Weights of a small image autoencoder.
Model: 6.42M parameters, encoder arch mlp_mixer, encoder activation quick_gelu, encoder layers 6, decoder widths [48, 48, 96, 192].
Training: nadamw at rate 0.002, batches of 128.
Rows from block 5 of the encoder of a small image autoencoder, named by matrix and row number. Rows with one number belong to one neuron. Each number is 500 + 50 x the weight over its row's rms, rounded and kept within 0 to 999. All counts start at 0. Numbers have three digits each.
After each neuron's rows are labels from the 100 images, of 14976, where the neuron reaches its highest value: "colour at peak" is the nearest of a few named colours to the mean colour under the peak. Only what is clearly more common there than usual is listed. The data: crops of objects in photos (Visual Genome). In brackets: how many of the 100.
# fc1: MLP up (encoder.blocks.5.mlp.fc1.weight, 1536x256), inputs 156-207
# fc2: MLP down (encoder.blocks.5.mlp.fc2.weight, 256x1536, transposed), outputs 156-207

fc1.486:570516498507453448540443408636427508534519561494498438525462525507464514478461522499482504589550508492421451475600557504524532516434515541584520481499501503
fc2.486:474505533525285571452531479465507506477495493453542560530399422494519504502505524481518532492441476525534472506496486496403506464462525500452546642527474496
colour at peak: pink (31)

fc1.436:615533551473555498387560553439591551527490536439495612533410486488514427505435400532522506418468493545556510464581534405535412459498469454412485543542611431
fc2.436:479525491566398459461520511521493523474564500477504490520303516533468513487468486563471501484478530488422487513496554365533494505507517542454551536493476496
colour at peak: cyan (43); blue (27)

fc1.420:637546588509487493472574553431573547515478465388540557556473494493557481396435503530493548433449482585454377459578532456480393465497500516414512514577656414
fc2.420:493500496491458522518509499521487498479532514479499481511366444489451534471492467515503495564482494492439489530500506407525511509502548502468484586492483438
colour at peak: cyan (35)

fc1.509:595556600508501465459560532415529545494479468396557498580471496498563482411457499501501567432442479602414401447561496465469462444498489526471513518594659419
fc2.509:499500498502390498439486488539477484480516501476503479499418457486440531479482441515483497544550475496451514531496506424513520512496542516472494584492483503
colour at peak: white (62)

fc1.582:507504489484560454415526506548525507557408420559453563504416476491557497532507463548561457437390464484449554551497547421416481547414397501493444552480488445
fc2.582:509514488480328459516518524576557529486460448508474547412515550487428473527453529555430479505504421492495494492484551474437467528482488511467507404489537467
colour at peak: black (33)

fc1.654:496446488506562550447548590430578456450478469496448522513593443436534512590550536575522471455469463496546500531558437492466451475599484504420460491479478425
fc2.654:434515488550581442618507446460431524468539531494512479520371608623480492481512530548517507488594606490439510490468557483542486493464477584494575524492450533
colour at peak: brown (61)

fc1.710:522512558500510402557452522616441518465492514528535497503525458516460473535512508458471522541575480542432442461500529504540544516442527531430455459529553434
fc2.710:501547470543462530434641623422561473508459494505537509505516438447508503546550434585497528420504442485441550525511491458536489504660458509434487579502438518
colour at peak: brown (67)

fc1.634:499445503504584562476546588444579452454475471479456531522582451442519510589546543566529486457483477490547494529557445493461456479590490491432468494489476421
fc2.634:434521487557573440615509441457431527466541514494516474526395609627484489481513529551513512488581605489445485484469555493542479490461474591487579517491449511
colour at peak: brown (60)

fc1.319:572534578459559524415504501459548544510483537514530559543410464472520419533459420507539543444465487577541552470542508399532421450492440415436452564571601436
fc2.319:485526497551365494481527520508500514469563524469501469526422513514507521494466497567458498500462523490424451510501543396542482500506554494428535511491479483
colour at peak: cyan (25)

fc1.123:508537499501419414550489407604460494559525542516525469522453540526470521473494485516475532563559501516415445498526536478541559528459478548572516474536508481
fc2.123:543474494478329565419526543506567490502519470481482476451480467468485527504506498502456476458523468484612493494516479509463538502558558488603492565482503540
colour at peak: white (31)

fc1.675:603543583483531476371549538433584553515477511458530588561428490494523427505434406515518544403456486582522494459569522415509404448495448454411487543575623441
fc2.675:485523495555394481485530517512499517477530491469500487505349500522504521480471501561470498495442501491413457515501544378519491505502530528442534542493482478
colour at peak: cyan (57)

fc1.168:585537564479541472372533523479566548512475531480517579554431481485497434543432365528516528422477491559558552459569530415527418469479441449418471542557604461
fc2.168:499529496547354455485535533515522520478497469471494490475466516531522520499456539566459492474410487489433460511508554415473480502494511520434523544490492483
colour at peak: cyan (54)

fc1.328:518463537455568574477454454421493494535470531546482526475401437437555447523519474453580496460415440534587569509477433393515448462458428446497457595526511436
fc2.328:487523473537453417479478529575477525485547506467499463535327539580504532482444528550466493523502573468428500532519573393500528512526513523508524543478484522
colour at peak: grey (66)

fc1.649:493517550442548573471459435534496517480500569572518487533414438445537439538537448513554525503485503549532556495487514401563430498443471414493425567543532439
fc2.649:536522518466407496589509522498542485515418472525494540450692520482534506561469588530479493504498489504533488476520514554431471481519452455448484638502475502
colour at peak: grey (72)

fc1.565:562558601485530475412533526431565563481462482498557531563418502511518423514453446502529572426457473604475513451546504425471422435494432464451490555598616450
fc2.565:493524501553396500465513513512496513476547514460507475528382496505498519472460484557456504502466501495422430510504541383546484499509553512437535523497484466
colour at peak: white (89)

fc1.720:558548583479532430408516516486557552489450429527536544526421488503518425570438436517533547433478483582531572465541522420447417461479417482437480560576600464
fc2.720:498527495540394484495524525517509515480530519461498478512393524522492523483452507565452494495443490488422439507508549378525483498503531493426518525489486471
colour at peak: cyan (50); white (37)

fc1.34:529537581456550504451450449510519537494467479574535529521417426448535414572487473522556545461471480580559584495483514398483415486453430445463435574571566438
fc2.34:485532493526453509521515518530503510475556557488495461540395557509470520521461494578465492537508518482450457500494547402552465499510533462411515497485462479
colour at peak: cyan (38); white (30)

fc1.442:565532572454559531422492486487537541509481538531525556537415446460521421541463426523541537451471490570559563480525519394536412467481441415433439566564591430
fc2.442:485530496542360480487539528510517518466531515478497480512470530512511518511464517574461493498446510487432460506503550418511469498502537491415528514489478494
colour at peak: cyan (26)

fc1.140:508527553467539456587526532532442516471481507547532551529556461462495479512526510517471533508633450533422454449508516497527650538463576495394438474533490458
fc2.140:516531447536289526422529573518519494510519514506496419454488515513501514516496464561438492500537498456421534514504516551537484526592503512566521491481466567
colour at peak: black (41)

fc1.343:572548575492518404396536536470569552493442421503532553520434506521513437560428427519521541416480485574524559460574526433433421459485414509431500546570612478
fc2.343:503527496542392469491525528523517515484501478465495489488419517519509521490453528563457492479414465490425435512506551392493481503492517522434518531490490467
colour at peak: cyan (45)

fc1.324:520454478457583497406488468519470472597480561573464487548402435424450521507543397461555463453383485473471511548515450423532527542463480416521418543473479391
fc2.324:475474486488427573564486480478468490481584605500484474518447461450455519449525474475467490580541506485488444499461456451587515513535621444509492541490473469
colour at peak: brown (61)

fc1.284:481459497506572580467540587434574465449473476484461537509585432442521492604537536566520478444474472499551494531545446488462455481585473490430466502486475435
fc2.284:436519489553617445619502444467430524466539523493514470522394610626485491474510533539519510495582599491451492488468553488533485490460472587496576528491453517
colour at peak: brown (60)

fc1.469:465477484494572459427473454531461472559471515577468472557412447460583509518541439473562472463389496481418521560468490421504501557428448488517433557480462399
fc2.469:463479472491345506525472474576489490487521555537469507462491471431384506496506483498448476555537429476523452509446480491514502541475590470503496448476482525
colour at peak: black (96)

fc1.97:547534579451554530459449451505516540503482515559532538523412428446532410546481479531549543468475490578558567493498521391520408478469442425447432572568578426
fc2.97:467532497534407504498539517516516517463541574487497490534402554494489511527467507587469496533471514486431479503492552408543465497510542472405522497490457511
colour at peak: cyan (29)

fc1.685:502582465546455468507516445534489476570528495532609499509378559553491497494487480488505577551534534493389481553519563495484495538419495538501555468534501495
fc2.685:585493484490199512504505501538566503503499506532475540475555448433486502513526517506419480507497432485579482476522462556503556517549521490513470442476571528
colour at peak: cyan (29)

fc1.120:543523571454554511444448446491510524506459483563527528520411426445532432560490450503562537451461469572553588495491496398483428481450423437470435580560567435
fc2.120:480533492545422482515510509529484509473555541479501453546391559534485525513464500578469497514506523483423457501493548395541488496514519479422527513484463495
colour at peak: cyan (30); white (26)

fc1.113:518522503548538412511489472542452518512505517540524475564378542572521504403490500538477518523473560500391433497508554413516524522480492571532516506507494416
fc2.113:538488516429401552445482489504532497519489486494486527440496397407359481518490456484441490488531431516563546475507484489491513500483527465529438559507537583
colour at peak: black (35)

fc1.214:521539581455547505455442437522515537494472480578534526521421423445537410568496485532554545467477486581560582500477522397485412493445431449469432572572559437
fc2.214:471533497520455521536528522523515513472537578494494487542377571497462512541463493588475492555504514483453474497491550415552460496511523452393512508486450483
colour at peak: cyan (35)

fc1.130:529534578451557524470441439504506534502474503575531525521412425443528418555496476516559544469470481578558579498484508396501419483457434436468432577570554430
fc2.130:488535495538451498494520523520507507475535538483499457539406575505491519532465504583465495519468514485442452500497547407535457494522516481399528492486460488
colour at peak: cyan (28)

fc1.498:491499495473571466423503482541499494558440451574463519523408455467581496525520450515573470448385472492428537560486517418443484547413418481498430563489483408
fc2.498:474492468486336461526486499600515509481492523523461525424454527462371502515472491529437467540513425471505490509446519476485492546490539480478504424472498500
colour at peak: black (69)

fc1.22:524535577456554512466434433519507533498471485581532525520422417439538413562505493532557542471474482576559581502473519397488418492449434447477425573567552433
fc2.22:481539498524470516523525527531519513472528565498495471541370598504472512550463496591475493558512515485464467495495553415539450494503500460383516483488451486
colour at peak: cyan (29)

fc1.264:512538581453542502451441432530512534490471481583532518525419426443538413570499475530551542469480488579559576500476522399489415499434435450473443572571547442
fc2.264:490533496509468528545523525525519507482527565498488488527423568499471517550454508580474487550498504483473463495500548451534459493514522447399511552485455471
colour at peak: cyan (33)

fc1.621:507538567457541498431447436542518528481471473583530518527433419439552416582511472539554539474481488568554590501470529403487418511426438456478429567559549453
fc2.621:492538498481479548597517519549519514484527569526487503525418556515458511562456491571488486593568530486516486481503550463538476489508490407413472554487464469
colour at peak: cyan (33)

fc1.671:545542579477532427435493498488547542486434398543534526499424480503533431575461474512544542436474478577525574477527515426412425462466410504470475566569597464
fc2.671:498533498535397489501504511534506510480522505475499473518425546509488515508454516575454496494447470491429441504498554396520476498493507499427523517490483472
colour at peak: white (27); cyan (25)

fc1.134:497461471481550529524410438423443450595577567543496502530465465481477514535531413414543496523468564471538521511449410475581531495544560413520472575477443436
fc2.134:458476486477293506571438459543450491466521561587471436475489488473394485509581523482507475551515483485505505509436462508519555525505546462604494413485460520
colour at peak: brown (62)

fc1.50:514545592453554458462456454523539530465454440546550498489443440465549425523532510522548554470494494588513537484495505430447488471404445506546444554578607468
fc2.50:518523522486418507551401436590497466502489487580501513480572599449436468564508546543481503562469433513495486479448521558498513492479482481538522535509476494
colour at peak: white (47)

fc1.742:578533505510531429581410462533480502542439436541510536437428504509541435504514594582556515494533460501460532506481567444433423466512456552507517555504487475
fc2.742:477531502583425446434529512523505530461553515473516509542249512514425506490464476582472511472472511495403487513496565347547480499519525556445558464500473511
colour at peak: grey (69)

fc1.56:527537582455551502462445444506514536495464475571535524518417427448533415567491480519556546463472478582554581494482511401478419482452428449473435574573560437
fc2.56:484532494531448509515512518524500506476548552484498448543388565502475520527463498580467494531501510485442454500492546403554457496513529470405523503485457484
colour at peak: cyan (34); white (34)

fc1.479:534500499540521398502496476547466509517495515552530492552374532554523503424501500533471526518469526499409419492532536395508527507489487575538507510505497408
fc2.479:529488509445383524432475487512519500511504497488485511446460416440298493519483432489434488494556469507543585483507496494494520500488518465535435564501526614
colour at peak: black (38)

fc1.193:523545585456552497476439439520517543492473475570540525513425420444541404557495514542550549473479487584552572497480529398478414486450433458477426568575560434
fc2.193:472532501513475537518517515530518506473535590505495484546380575468455506549469491582479493574513492489472474497485544427564445496508530446392509489490448480
colour at peak: cyan (39); white (31)

fc1.360:566504575480557579501443438430474501493490550485542472547409479464499470459544484428554551484427483578462472475526416450520538414509474458561476559566620410
fc2.360:488505512552467470395450452502451481458541541487527460556412459464520501465518424508450522443551498512459480491484488442542551490518530501517543556504477544
colour at peak: pink (27)

fc1.31:506443445445556508613423430536464421603461467546398538381507472455490480503565583532542408528559503435565539536441502510475527512477545536571490542426441525
fc2.31:471531502577322464429524507510487535469538517497515483543305491518438491483487462560422515471482476501421436489487537390538501494516487527481552451506490522
colour at peak: black (71)

fc1.476:463475480463601541493425442462446462558470506552458517507390486479561495539523470459603468450442502476524527522427488430540467513439477452471495642476453411
fc2.476:446470482486467471447490489625458481453460569668471461490416523501388470560573438504543476480441503487451509520449471444494520560495454436547459282484493418
colour at peak: black (77)

fc1.549:475519583462567538559448445447438539462472526544527433492386469474494458510506509460569533496483473579545557503460461429493500448473454433542459587571537444
fc2.549:535498540550403500380452475498503443493488518463539503554582600506618493499501502482482531541498499535462475470516471535457537450505461530510564497517487518
colour at peak: white (95)

fc1.478:590533554480548476367536526475569545519480534460506592555434478483496438533434362533511516420479497547569548464572535409537421476478448450418468536547601458
fc2.478:494529496543350455487538531519528521477490461481492503467502510522530514509462550566469490477406483489443472514504553429463479506487508527434525555491489486
colour at peak: cyan (43); blue (28)

fc1.394:510507488470545442425513495536514514597412433569460594513419445461515504551522438525560462419416452479499565548493521425404507542415413484524435553481474463
fc2.394:510520485489354446556490516579524534493471447500467504401448582520507485515465601564453470530461456488452508506479569438435483525484475537508515454486524413
colour at peak: black (51)

fc1.701:446551521480559483585378379512381505455476468565576403513408514530521455528537542490566578510511527525550535508418490454447555471459459484611481615556457463
fc2.701:540488516506427444388472483536496490486451486535491485501250452436450495469541433508447492449400401510419464488502473388461583507496431506572467420496523473
colour at peak: white (73)

fc1.217:494506497472572448435498478537492497559422440577476517516408455470566492530525460518575480444399461493438554558481514421419494540416409484514432563493479434
fc2.217:491493476493329479524490505586519514480496509502465519424468535474407506498465521530421470534506426480491464508454519461476500539487538497488526436477514482
colour at peak: black (35)

fc1.196:517458549477563597506449436466453463504493566546518465529365487451531458484544462435577529498419470556535503506505412419527519435486464461540482578543532400
fc2.196:489498484516465470516477504528490514485558560481497491562320448493466515460482468518455494519537542477460483502501526417537531506527556488525503521483470510
colour at peak: grey (68)

fc1.333:517466527476569547498456440446453463578468506546511475508419456426555501469532483414576516459407449533504493533495400438491524496461451485542478591522510385
fc2.333:473482458484445523604455476558481519477546574540462463546469434449426504501546499538489460557495511449513513514457527510530525523512576444574488311457463455
colour at peak: red (28)

fc1.126:537497557460555616536446451450469504488541588524533471528441468450460455489538453422541538533467518555535507479525404454568536423520520418532476549550588435
fc2.126:500480508514481507503448447474451456475531575506518470564494452426509509458551439459469514502563516507499476488486441492558554489521557462544518558497466531
colour at peak: grey (75)

fc1.561:478488488492433444576437403606418495520519518475506407520444541525440513445461489460477518584605514499501472461516555517526504506466531497606521484500487522
fc2.561:508499533497357583368528490488524500492474488460532550521517375437523496514503488494505524494433439526518485507503488444437506478470519461481462568525492462
colour at peak: white (32)

fc1.210:535453485538548382501455471516479468499502528552545497567385490505519501405567497492495533509438518491406415495545482425484574475501495538621503513482493410
fc2.210:502491494494389466408473495511491506496535518496486480465391488509389500506491440514411486463538526491501603486489522441517529502497484469550473558490500605
colour at peak: red (37)