config.yaml
model: "image autoencoder"
dataset: "crops of objects in photos (Visual Genome)"
train_examples: 123503
image_size: 64
crop_scale_min: 0.5
horizontal_flip: true
translate: 0.06
bottleneck: "plain"
downsampling_factor: 8
encoder_arch: "mlp_mixer"
encoder_norm: "layernorm"
encoder_norm_position: "pre"
encoder_activation: "quick_gelu"
encoder_mlp_ratio: 6
encoder_parallel_block: true
encoder_inner_norm: false
encoder_patch_size: [8, 8]
encoder_conv_stem: true
encoder_layers: 6
encoder_width: 256
loss: "l1"
latent_channels: 4
decoder_norm: "groupnorm"
decoder_activation: "relu"
decoder_weight_standardization: false
decoder_widths: [48, 48, 96, 192]
decoder_blocks_per_level: 3
decoder_block: "plain"
decoder_attention: false
decoder_upsampling: "transposed_conv"
init: "xavier_uniform"
residual_init: "zero_last"
optimizer: "nadamw"
lr: 0.002
beta1: 0.95
beta2: 0.999
eps: 1e-10
grad_clip: 1.0
steps: 15600
batch_size: 128
epochs: 16.2
lr_schedule: "cosine_restarts"
final_lr_fraction: 0.1
warmup_steps: 1560
weight_decay: 0.3
Rows from block 4 of the encoder, named by matrix and row number. Rows with one number belong to one neuron. Each number is 128 + 32 x the weight over its row's rms, rounded and kept within 0 to 255. All counts start at 0. Numbers have three digits each. After the name is the row's rms in percent of the matrix's.
# fc1: MLP up (encoder.blocks.4.mlp.fc1.weight, 1536x256), inputs 86-171
# fc2: MLP down (encoder.blocks.4.mlp.fc2.weight, 256x1536, transposed), outputs 86-171
fc1.361 015:112115094116137039144108145139209131101127072140117146124223105114140120134113137158103130141103070137173164111124144168113098134150125113138100137136132159138078133125129120102161123087154129150168147140126123185157129142126122124132107168110140154138148152
fc1.362 051:128103111155132169087136144100124142096120172152121113139099140139139150145109133123166125059158146139115137130149128142111105116123125128148126124153116126117230131112127114126113132154105124145113130132109125074124104134166159134156154128145122100117106116
fc1.363 179:081144140140127115063177054146128077158146143050131112092140087092130119064140132120092136090156058078108051124074099100139100141140116131149116126124127115119052116115103146151080093042135112122128163161117105155129142118174077138105108138118114131102101150
fc1.364 164:161097176110098113104174070146116099159145126063099107099119081120109106058133117111088138130124089118096070134080096117135102099116124149154115108115133115127119104125094126158101084044094122147138129150122111125122139103192137126104102099120110132088137144
fc1.365 088:169113112141118162100108147104114162110144154153126117131085144152124140151108140111152121081169169137100130135151118139111116086118119142175131120145118114115212129113130105107112136164078120136111110112106129071122105132156183120161163102151115102109106120
fc1.366 038:125120119136137092183120109145135111140139069093102124137194117118132129148141125137104134175098102135145139120116117127138161146149137134130123136127161134137034124139134150137152110080141136141140135135147121152141140131070107138119104144112141163138158146
fc1.367 011:170107113082111211085107120037159171103119211145153135153135122138131143133113127134113144128151132141149113134168152104127027082139095087139122149123072111108235170085111105116128139159149087144058123210088115158126096116208165088186149215138124109131141134
fc1.368 047:111134105131155181079139138097130173107113217140132123140074126154142142145106114114159141054192139117122120152154152136111120101115107110121120119139113118108233131107124088118119134189106111139104143153101128068110103125209121133138150157160112085126120109
fc1.369 146:182107164130111109106182085136124093154153110081116107102111088106124093073129129104083151138128091149103078144073091119131094104107113165152109113136123106120120091114088143157107082036112111139122135157115092121117132113189146118092086112101101126100149156
fc1.370 182:125129128121163179107189105110129141085138153120145144100132108061165094117115150119096183126120076179164094160145107118108053134109132125097127101164182131118176090126107138211157079067149132161186133181120150102086114100195112037164128097134113100115176143
fc1.371 040:122131121134136175100148132086117164107127172140129110132078130154137140127120125120174132072158148127101126136156140136126124132107125131128124122132108125112217133110122101122104128170115126120118137138107139068114113130192144130140154126150119086111102094
fc1.372 067:150126120133125171095127140095113163107130171144134113126082139154130140142116129115164131080161157135097128138147130133121125118105121137139123122135111118114215128111128098115108135170104122125116124130110134056112113131179160123151157112150114097110107096
fc1.373 045:131131117131133170095142133092118165109123178135134113127080131151134136130121121120170133074161147131099125135152137136124124131106123131127121117127109124114223129114126103118102131172117124127121134136108137070111115129190147126142151124152117091113103094
fc1.374 037:115122111129141185104158126082123179112128192138120110138072118166141143121118122113174135062182142117107122150158144140120136125115121129130127112127115118104219136106123095121112125178107126122118141146103145073111108129207138142138153141155109077109109092
fc1.375 016:130112084113130000137092124166157108135137042119139140107250110124134127118123132132087138130105112150154127125126139118137113128142127115131112146117140139142061138136135135092155118066131130129173155160144125136142131135093114091162132183125136153127178129
fc1.376 035:123129112098125061182146125154142089121133066123143152114192106109133104135146110144091143161076103139149124119099146116144141153144132137124114111091169147144046126150135151114156114078155138128162141133149133144128154113083106127112109147112142157108152098
fc1.377 055:132123120133133177100143136090118165111127178142132110132077133155139143132117128116170132076168151130101126140152135131121130123107124132136128119135112121110213133108126100121108130172102124121120131136107138063114108130195148133144155123149113088110107096
fc1.378 058:082123135099127070174168115155145085115112069103105155131167127095135118156139118130098142148088105141157146103101149119141136138137135113095101113098146142131066130141115142126154111081144139126152135134139129146127139112077094131105100143119130132115146118
fc1.379 019:162099148152111241104128127106105142092117187131145100165096144127121124143113122131175129088133141148105130119140121132114114138113124155158147142151079122125232139107135171144100138160144117122110150122114114146133098128152171110153146107122132112124093115
fc1.380 074:165120120134121169104128140098112172116140179140137111127079141154128142143112128109168132082169167132091128143150125135118139111105120142153122120147104115109230127111134101110107134192089123122120123123107136050115107132185160126154160096151111091109106096
fc1.381 054:114122134137137086190129105144126102136133073095110128138184118112132122148140120134104132171095096133141137122113120122138154147150136130128123128130139135141034124142124148132146108078142136132151133124148122163140141125074100140116107141116140161129148150
fc1.382 142:188144139135084112131134133095149124184192056108074108150111122171110140105083192064150128167131171149132114085105122153094148166088108166240124142075168074126087150116142127156130147077162105160041173148120107107126088119161168192052073129074094143147126143
fc1.383 081:149122111139130169093120145097118156102130169152132119132087141147128144148113136118152130069173151133108127134149129134115113097115116134156131120140120120115213133112130108120113137162094118132114118126108129071120110134174165124154157108145120100113109113
fc1.384 056:118125133136135086195127103143126107136132074095110130138182119116130125149139120133105135168098098133142138125114124122138154145150137132130122132132144133139039125140125149131146109079146137132150132122146122161142140128078102138117107142116139160132149148
fc1.385 174:074120137097131132110187084115130089132117059097126127078135109071140083084117140115102151108106063174130073102096097105116037121128140110122139126107120115147034091148104147148112093009121141127120140156147127145098119099177078104113108123111108158069133165
fc1.386 165:138095177139095118101173075125111085152152118080138116095120081111118092060128122115094139124098079146107044132098096111135082130098110159156113107154144122114107109108112114184098095041129107157132136147108104096135133110205120129110106101115125114083135154
fc1.387 074:160121119133124171100124142095113166108135174143134112127085143154131141147114133110165132082168164135096128141149127133119133113106119141149126121138107115110225127110131096112109135184094121125115123125107132050113110132182164123153158103152112094111109097
fc1.388 069:152121122140124170102124141093113157106133161149136111129082137144125140142115133119155128073164151136103126134150124136118117103111122140161131121143111119118204131117132115119108137155095123123122116120113134061123111134165161126157157099148120103105102104
fc1.389 072:102125135147140081188138095138119084124132078091134140150174128102131120159136125136103136142097082136146122118104134113132146157152133123133117126140119136140045128141121148127145105074147134122138147115143115170135137117081088143116106156110136155124146150
fc1.390 148:129125152133094103080182088142142082163156127075126104086133096117131113070132136109090128103148064106095073126066098118135113126118109154173100118108142107111048111104099150143059097020124103134121165166104094132128135118169102135099104137110108116087113158
fc1.391 014:136125092118143193117119124090121186110110171145123106136066129142138127140139105140140160082146146150102121115165148106130103143086117140111073125096119153121204147123131125142115136162143117128102129159130134106123139114187169104144120105125135117131104100
fc1.392 074:160126117134121169100119143095113161107133170148134114127084143153125137148116132114160129082161161138096125137149127133120122113106119142149126122137112117113215128112128099112108136169097121126115117122109133055112113130172169120156160102152113100108106100
fc1.393 083:180119113134114162110106149102111161115145161152128120135087150154118138152112139110151121091163175141093125139152118139115126093115116150170128120141110114113220128112129104105107138175076118128115110110108132057118109128156186116162168091156112102107104118
fc1.394 076:155123114131127170096122143096115165106133175147135115128084143151128141150114133113159133076169163131100125140150129135117126108108117140151126120137112117111224128110132097111110137182094119128113119126108130052114109131181164122153159104150114095112108100
fc2.361 018:187190115148100079205062116132139175179138000119080133123104111152111133111125106108204017118148163004084116167122063140132173100129158192143099128115143106119119120128121074095095109173082142121113107095127125102125123128154149226149204110154130106122112095
fc2.362 063:087118125122143143079123113156145093139111095096153166149147113138167109103122102136125141108104075124202151095101182106125150181134122102104116143089196157134089141126158157174164167064158123137122165150125128133144122116090099135107104178094151139144158144
fc2.363 102:145116134138122107102075097147110132115120091096113125138115097112111083090131099136124168160120086132104129118140142103115098072152147139112146129150055123147086128138108186184101127057102139114119101086141101194115157103156145114105140112168127156129136143
fc2.364 076:115133111099174092140095083135123160129128074071094147150120070113115121051143075142125140186131105110140129127127148132127101082133140117114141146073126133127101138124132164157149127069107137123120108109124120139121152133147137105121142137139136123131162175
fc2.365 097:100115143123131141132089161158139095136107112168113150156140174153149117171131155127117137116117100146166164108122140114134150170116141098088120139123185143142140122138137156118144156101160136129111150123140115134130134114052112187097097162105140141155142131
fc2.366 065:182134135094082177182068135141074163159120137150094110122068172153090128148132121110158091176134168149098112125188095113132156106131146121125131119133112098125180113136107141082106118175126142126120083034136124120111140109100184145142157064152113119119123109
fc2.367 026:058105140123140078096213111155164113110104000091165171137161138137173117174123119143132153040129111109132132094108179114123073196139131108098089135092209148135021122138155163177125134101135137136141147182136124134127116133113056135125116184105128139135131119
fc2.368 065:029105124141146108073156113126151105112136027103152170126170102103163107097128077143109141073110090083166124116097153126131097218109123137129119151116172166131047124121137136162131147083154124152149174159121116121146130123144045138112090174113154131130109124
fc2.369 080:124117162095160055140129078158123142133125041064090132142094060120103084077139091144116134207100093138148126106106138140125080077143143110118123116098131146131101128137122197153159113054120145140139117127135100139124156104162143150101125139140143130124171184
fc2.370 188:188157136161168150140108186095141196097123135173132137187108172151143145172094157099134190157146157154167174145147131123100159137104133161120141146104136115134185121145153126139179165205155140127118123132142153096114092148145192137140124098118112137200188078
fc2.371 054:078126120131164142104128131108165073093123138131140159135188092098181124098128100145069172100127098122183133128069138126128099167131109109108144142058160157126094141114152125111166158082163110135133160162116122136136131132042075144111075183100153130143153133
fc2.372 079:076116122130142135111115155125165080107117119155130153132165136111174129129133117144084153100130112131175143122093137130136118179119125101095144142081174162128105134122144135101148152088154120144136149147125122112141136128033072171112084173112160129146141126
fc2.373 058:077122116139155143099130134106164074095129127137147157129180096090180126106129104148071161091129103118179134132072143132130103171128109114112147140070161159124097143113148121105160152084155109133146152162114126124141132134053062131117075185105154130140147131
fc2.374 056:045118119122159157120127125109146076085124119130126165132182097118177105108130069141075178089117098118187117121071128118129081193125114098110145148074147152128075139115144135093165155077196117140139171156116113136135139120047068159105073180106149128139146125
fc2.375 019:135133141141119188225099131124118139190129108164087089110062174113085132162131155136171102082141132017114119144172064114129104128128165142129164108140156128119129106131117112130106114117133143130150068090126122131123129126128119209161174105130134108121099135
fc2.376 073:188159124149106134164054167115105148131157120176122097128121149119098152138129146126118089153161173103074126174136064137130172053126127191179136110124036108115151125130123087005102135176084128094118097091130135099122128138097158178145148092147128116116117119
fc2.377 071:057120117123152144107123137119155082097117124138133161135179118121179118111131091146079169110122104126187131115084137122133107183125116093098146142065161165127089138118148142101162160074176115145133166152120119126141139122042074166111081178110162127143148132
fc2.378 113:171150121191117127135074148106111153131177122147127101122099140129083168128129116134114075143160166078084133173129095138130154065123125231200141117121038121112137130130124099035103143199060128088132087100128140113121126158165143148149141083148131118101103121
fc2.379 046:089100128124154114080197102148144133120106145059153165144140095151165136120118094132128157121103114158172150086110200115122115160151117077094124137116196155136117134133146168187167140135125129146112174178131122133136119135087116020127123178101136144135156132
fc2.380 093:061111118122142143114119163126155090094119123176123157135165159120181125134136125142084169106121111135178133114097123123137107186107131097099149146093169165131095133126139139109153153083171125149130163141129112108142145122051076177105078162115164128149144118
fc2.381 102:204136136095084162172083130131067148153123146150104104125070139150086135149130114109153092177139166134084109137166098122129158084132139142141133120138089092128189119133095117091098111193116137111128082063133130129109136109152212129139156067155104126111119110
fc2.382 175:103110110149140119084142126166143110138154112123144098105101084095111133048176100182140123112142108105109112121092117124172112077130109137137117124160064168102123146102111135142120152081075106097138096148101098110161173157142100057123129100130161106091123138
fc2.383 075:078114138125136125103117142142155106132110102150131160144155151143157119145131118141118139115117109127176156105109155128136130190117134099096128141104195165137120129132135154123145151091146131145127154139135121116144134117058103163112103173105159137144135133
fc2.384 091:196133138097091167175079129136080145147119148151100102124071146148094132148131116107147100168136155139088107133165094115129153093132142130130132121135094091126178116134099124097103112176129139112125083059133123130106136111142197132139152062150103123117123109
fc2.385 110:163145150188170143087116155114159184110181135110110124163114133171154149076119178129106170148161142121134129141119119099123141140067116189197139154126117138114128112130144155177153170133173120125105163167125120084121107157171148198117103077104130129174169102
fc2.386 120:091117162095155043159150072152137128164113014058077140128108109128107118102135104131094116193108101149133127085108169169126099104134147084109109104054167129128103131143108190138148088076104153130121134137137112143124142109123127164101103171114125129116155213
fc2.387 089:067113121128138138114113160127158088103118117167126155134163152117175127135136119142089158103126111132178136119097127125138113184111131100096147144094173163131101132127141140107147153087164125148133155143129117108141142125047073182107082165113162129146142118
fc2.388 081:080106137102147145105116149147140098121100129151125159152156149154169102157129134141104166112104099154186156086120149116132124184125127077085135138088185162137117130131143161114162160079171128140114172131134122128137138101039109170109092176109155136156163143
fc2.389 119:220137141105083146168084124118077131147123146135109096123078118143074148149129099109147080185141165136077117137155116133127149093134134147142126119140124091127198117130090119130090117196118131116130074082128125145110127116170203090133153070148097132111108115
fc2.390 078:115126146118146102096089100167118130127119115096110137126098098131137105075140111141125158172121101121105114096133144101118095111147159121115145125117104130143081125141124230178125134070114150105129140119142098178113170120143130095083131123157133152124153183
fc2.391 026:104128076166138122084153128050179090081128176111174138154186071120141151114137112148032130121171105094152138164060158150133115093134096136114162138108154153121165158112132102053161135137089106113139118170113139117144126166122097088155091141113145140131140135
fc2.392 085:080114126130140135125107161130160081113112122166115152138159150120165135154135132140088154104130111131173151125095137131137122177117131101090140140094178156132127129129141136101144151097159126143130145140131119118135138128031085182104085171109155132151140124
fc2.393 104:099111134132133140146101168149146081124111132184103151145147173133153134181135161129097153111125104147167156122100131119136130174115138101089128136126184140137147122137135139113144151108169134130117142132139110132125137126048107186089085170104139138156147121
fc2.394 087:063110128129136132117118157131157091111115111169126157137163154124165129141135122142097153104124107129176142117098135130137117193112133101096138144104185162133108128129138143112145152089158128148132155141132115109140139123050077182104086171110159132144136119